A small class-conditioned image diffusion model, trained from scratch.
Training: soap at rate 0.0019, 12300 steps, batches of 512.
Rows from block 2, named by matrix and row number. Rows with one number belong to one neuron. Each number is 128 + 24 x the weight over its row's rms, rounded and kept within 0 to 255. All counts start at 0. Numbers have three digits each. After the name is the row's rms in percent of the matrix's.
# fc1: MLP up (model.blocks.2.mlp.fc1.weight, 1152x192), inputs 0-191
# fc2: MLP down (model.blocks.2.mlp.fc2.weight, 192x1152, transposed), outputs 0-191
fc1.923 082:166143116104090128136120127135108152117114126100105130103136117133151173143141112113124105133120148146104158147127129158167142122139164089141173130125129150093089109121160099109157106147134129168134123137109128124156106177082099090140078117183135133160103128090122097083162139146127144165178185109087115131123090078113161137132098141119101098116118138135140136130138115172134161139110070123130109095092114131166150123115129082113104118141109113123114131151098141096104111131143117107092106122135064128146118132112127145139126132099157110075139132113126170112174131149102137160
fc2.923 095:115110156143142128129126152120145106136140115135139144178106141132147114147096097106133132118089151084120080105128117106081115119146122149151083130164146112185154140147088149137108153145095112099143146124102106115102144098154125145110163156128151097110179122160124175191108119089118131099117105137158152136105136172128099103141119101113125173171133139148149151139122103098108114109162149137141118168125124127100129120096128140167143159098127116135166138124156104159157058118091125154175126115117167166128115136118138096114095133140155111152136135117137076120094151121159119146
fc1.924 094:155102149105126151191101182133130167170120084113101110114152115159157121132158145118132105112090130112141105146144144123143108122131131151148120109140144137093171115132121099134173079117149153151131094125132125133156148120104140151176120163152135100120125132125199110103107123113147143068169103126100093133108130104130112149138131165141082120123092128136113114103145083157119143145140094109121156113110095113140133113129130105134142117140135125120068097093156098108167119155143136093174117103115145134130107062139081144116110132122158136143131146180102131148106116152100103112
fc2.924 084:120162124134113117087127115134122107091138157166149138146140156117114104122135114115117149145169131111109133100124149123121117130132132087132133135121112119135100115144119138173093168144123082109132151126146132118095083164122126112074131119140093143128115101114072155139119103131114111161109139121181171116141114163127160100112140088111175139103146124144155150173120131116138137133132150175138087162125167121127124121116111150129094128085147123175163162160104161177109115110125136144107142135156110099116140199102175133124128145151097091070126106066160129108145147130103155137
fc1.925 080:127091132100137106075085140144133108081148146163134116084150141108125184176120083107136074110135116133147127086148143077151143154149138143143103122082123144096110107122113119119138134138125154114113119080116132099104107126159144125173123142117103140087149172107138107106169173161144144107113148117154113176125149145163162118126113141173135114125113112189133115129107113114120141105139126102154137110121179173157148110119155175113108148147120128137082119114181152122110049137154146116131122118129139123141118121128127135136115135120118156117126153102101138123140114143147087141
fc2.925 075:105152117119116132134174131123137145149135148083129106148151116137126104132171130134181128137120107182152135147125081141120137133089096160126139109148147134149118145117116110136116116088145139130151122147182088114140134086097133131108150157086123078175085121122132109125121143081103118113151122136115149100156089096130151152159095177096134116138166149111148139114135147133101150111125154141130136109137067168101110144112132091156073102089119160112102116138069123117175175113126135089163126156164127097175132119122122114136147099120102145123108107119150104123094144150140130108
fc1.926 078:142167090170189088136137090102107147108115112099128158125100150090134125094149143162105118112125126122171108114148165089159147091108195153155144176138169108135108140112137105138099138106102120118125139115121143167128155153117114136132174120116095128146101130131157136116134153117119136089077125135136139153120182162135131130145144163133085132134108142170147104139112140116124168117101131129171145126152190119139067161159126117140113096156129163085126151117138110138115150120120113101131136095133122124141076103134134145113136085111096105132096131118132170131124150135150160110
fc2.926 082:083118121125098133120127192120131103163114140162142144143187091138102107158113132125126161136125117125098148184119097147131115121174095113082135104149115166139111131168117167119134162124153134151101130121146096105128149113108175123119114144106169100144142141148124128128127108135138096188126142139128120140168093090138145129078141137124143112119143157118141117092154109146170081167145150106087145108116104129111158101129121161097116154115128114117103069147109141099163133122104141116171150167135156148134178149146119138126111145124114124093138132126096101095085154154109096107
fc1.927 080:137114153119099102126109142098134121142111096113159166114184131131093129143125149122171153170131084109139115136142128122104162149121110108139138176130128149126102096149125111140112137120107145115137143150083141098114111197133153094198127117128150100109149125133150112109100153135130139140128122135152155143110144087141110134109114146135153096138112110118124093134116130140152070128138120162149232118142090105102165134144174088128105105103119140122151108140099127092060132124103092147140143111148141129142131115121163130105113132103155118142151122135175104132129098100148143086
fc2.927 100:118138085148153132157151131148132157114144146120094089159058134123143125120141106123092109078138172138113157128113132119144092111144121145107127109110131120129136140116133139138138127160148096144127107134194148157124155070124109174077153140116097154154076148129086158143167115121122141121112121113131101120132120139082146130136138123122104146116123136130128158142127104104103185150118144064109043119121157167160116107115104141105147162156115106133091120113139123144171115128134154107108109159099106121097100147133115108157122126150089127117097158128093166128141159156127111134
fc1.928 094:133127099115114110114145110154114168138138172125140118150084134141151135142122128148116121086105111129111169148128095119132127120092164101134178138149098144119081134109167125129143164144076114163148087160138125138109105165142087121133129095133120114150110114137068166157093113130122125111092129135121105112167068115151120122112075119159112129127115140098105142120104124135163108125106132122124129130135127138127125145077090091105140101076087113102162116132121094099142144135140116098145101156124129143144166072129089092137061093130114115130162091106128104141139128118100161093
fc2.928 059:095097105114151130146137105104129165108172101115120089129130127117145113078108068110142122154066115128123099122091138101108177165114087113130158150126134108125165114123133142145128115117166116130121144120161099155151138128097158115148142164104117091104162102126180130128109106124100123134102117108100162142145120135144147120144113130131142110181110140124160091166130113148157125114107116106148112111129160142134166115192160155101117153168151147127105099155094161123135183166138158128116137137183150123136130147081157129122118112135112126079083132141164158093124131120131122101
fc1.929 069:137135136077132134096155116120119124108118102107115168110074118166131147138096089112175106091120107132107103134087105099144114086113125129134131168118112116141076130130133102097115160184149129125139155147134134123081136164096094173152131125105126122143105142059110112124111121148121120160113133154134097183141122150132124085107179129102112160107105108149115156109117085137117130131086162118164125125114127127125131105157111132149128120122158172110104088122107128092109148097140120088138141113191131184078110122134113146129138110118115118101119108168148143135130078137127114141
fc2.929 087:152112134148124138226103142132146095125129153133148134100180140133093148112134160125158156120140126103132171154127186123119137124159146136141155152127173139141108097123121154139176099119119126094117119134106141138135120086156099098153171126134097144110101146128130142147119126148135120074139123112172143100088153116153115116150093091209130120117102127133111093124094157116107123119171079123077107113166092118120142130132099113165147148108122113162119135147110115142154115136116098106119133151108124102102117114102152129140132169161110138132126118123182131082121154130133117109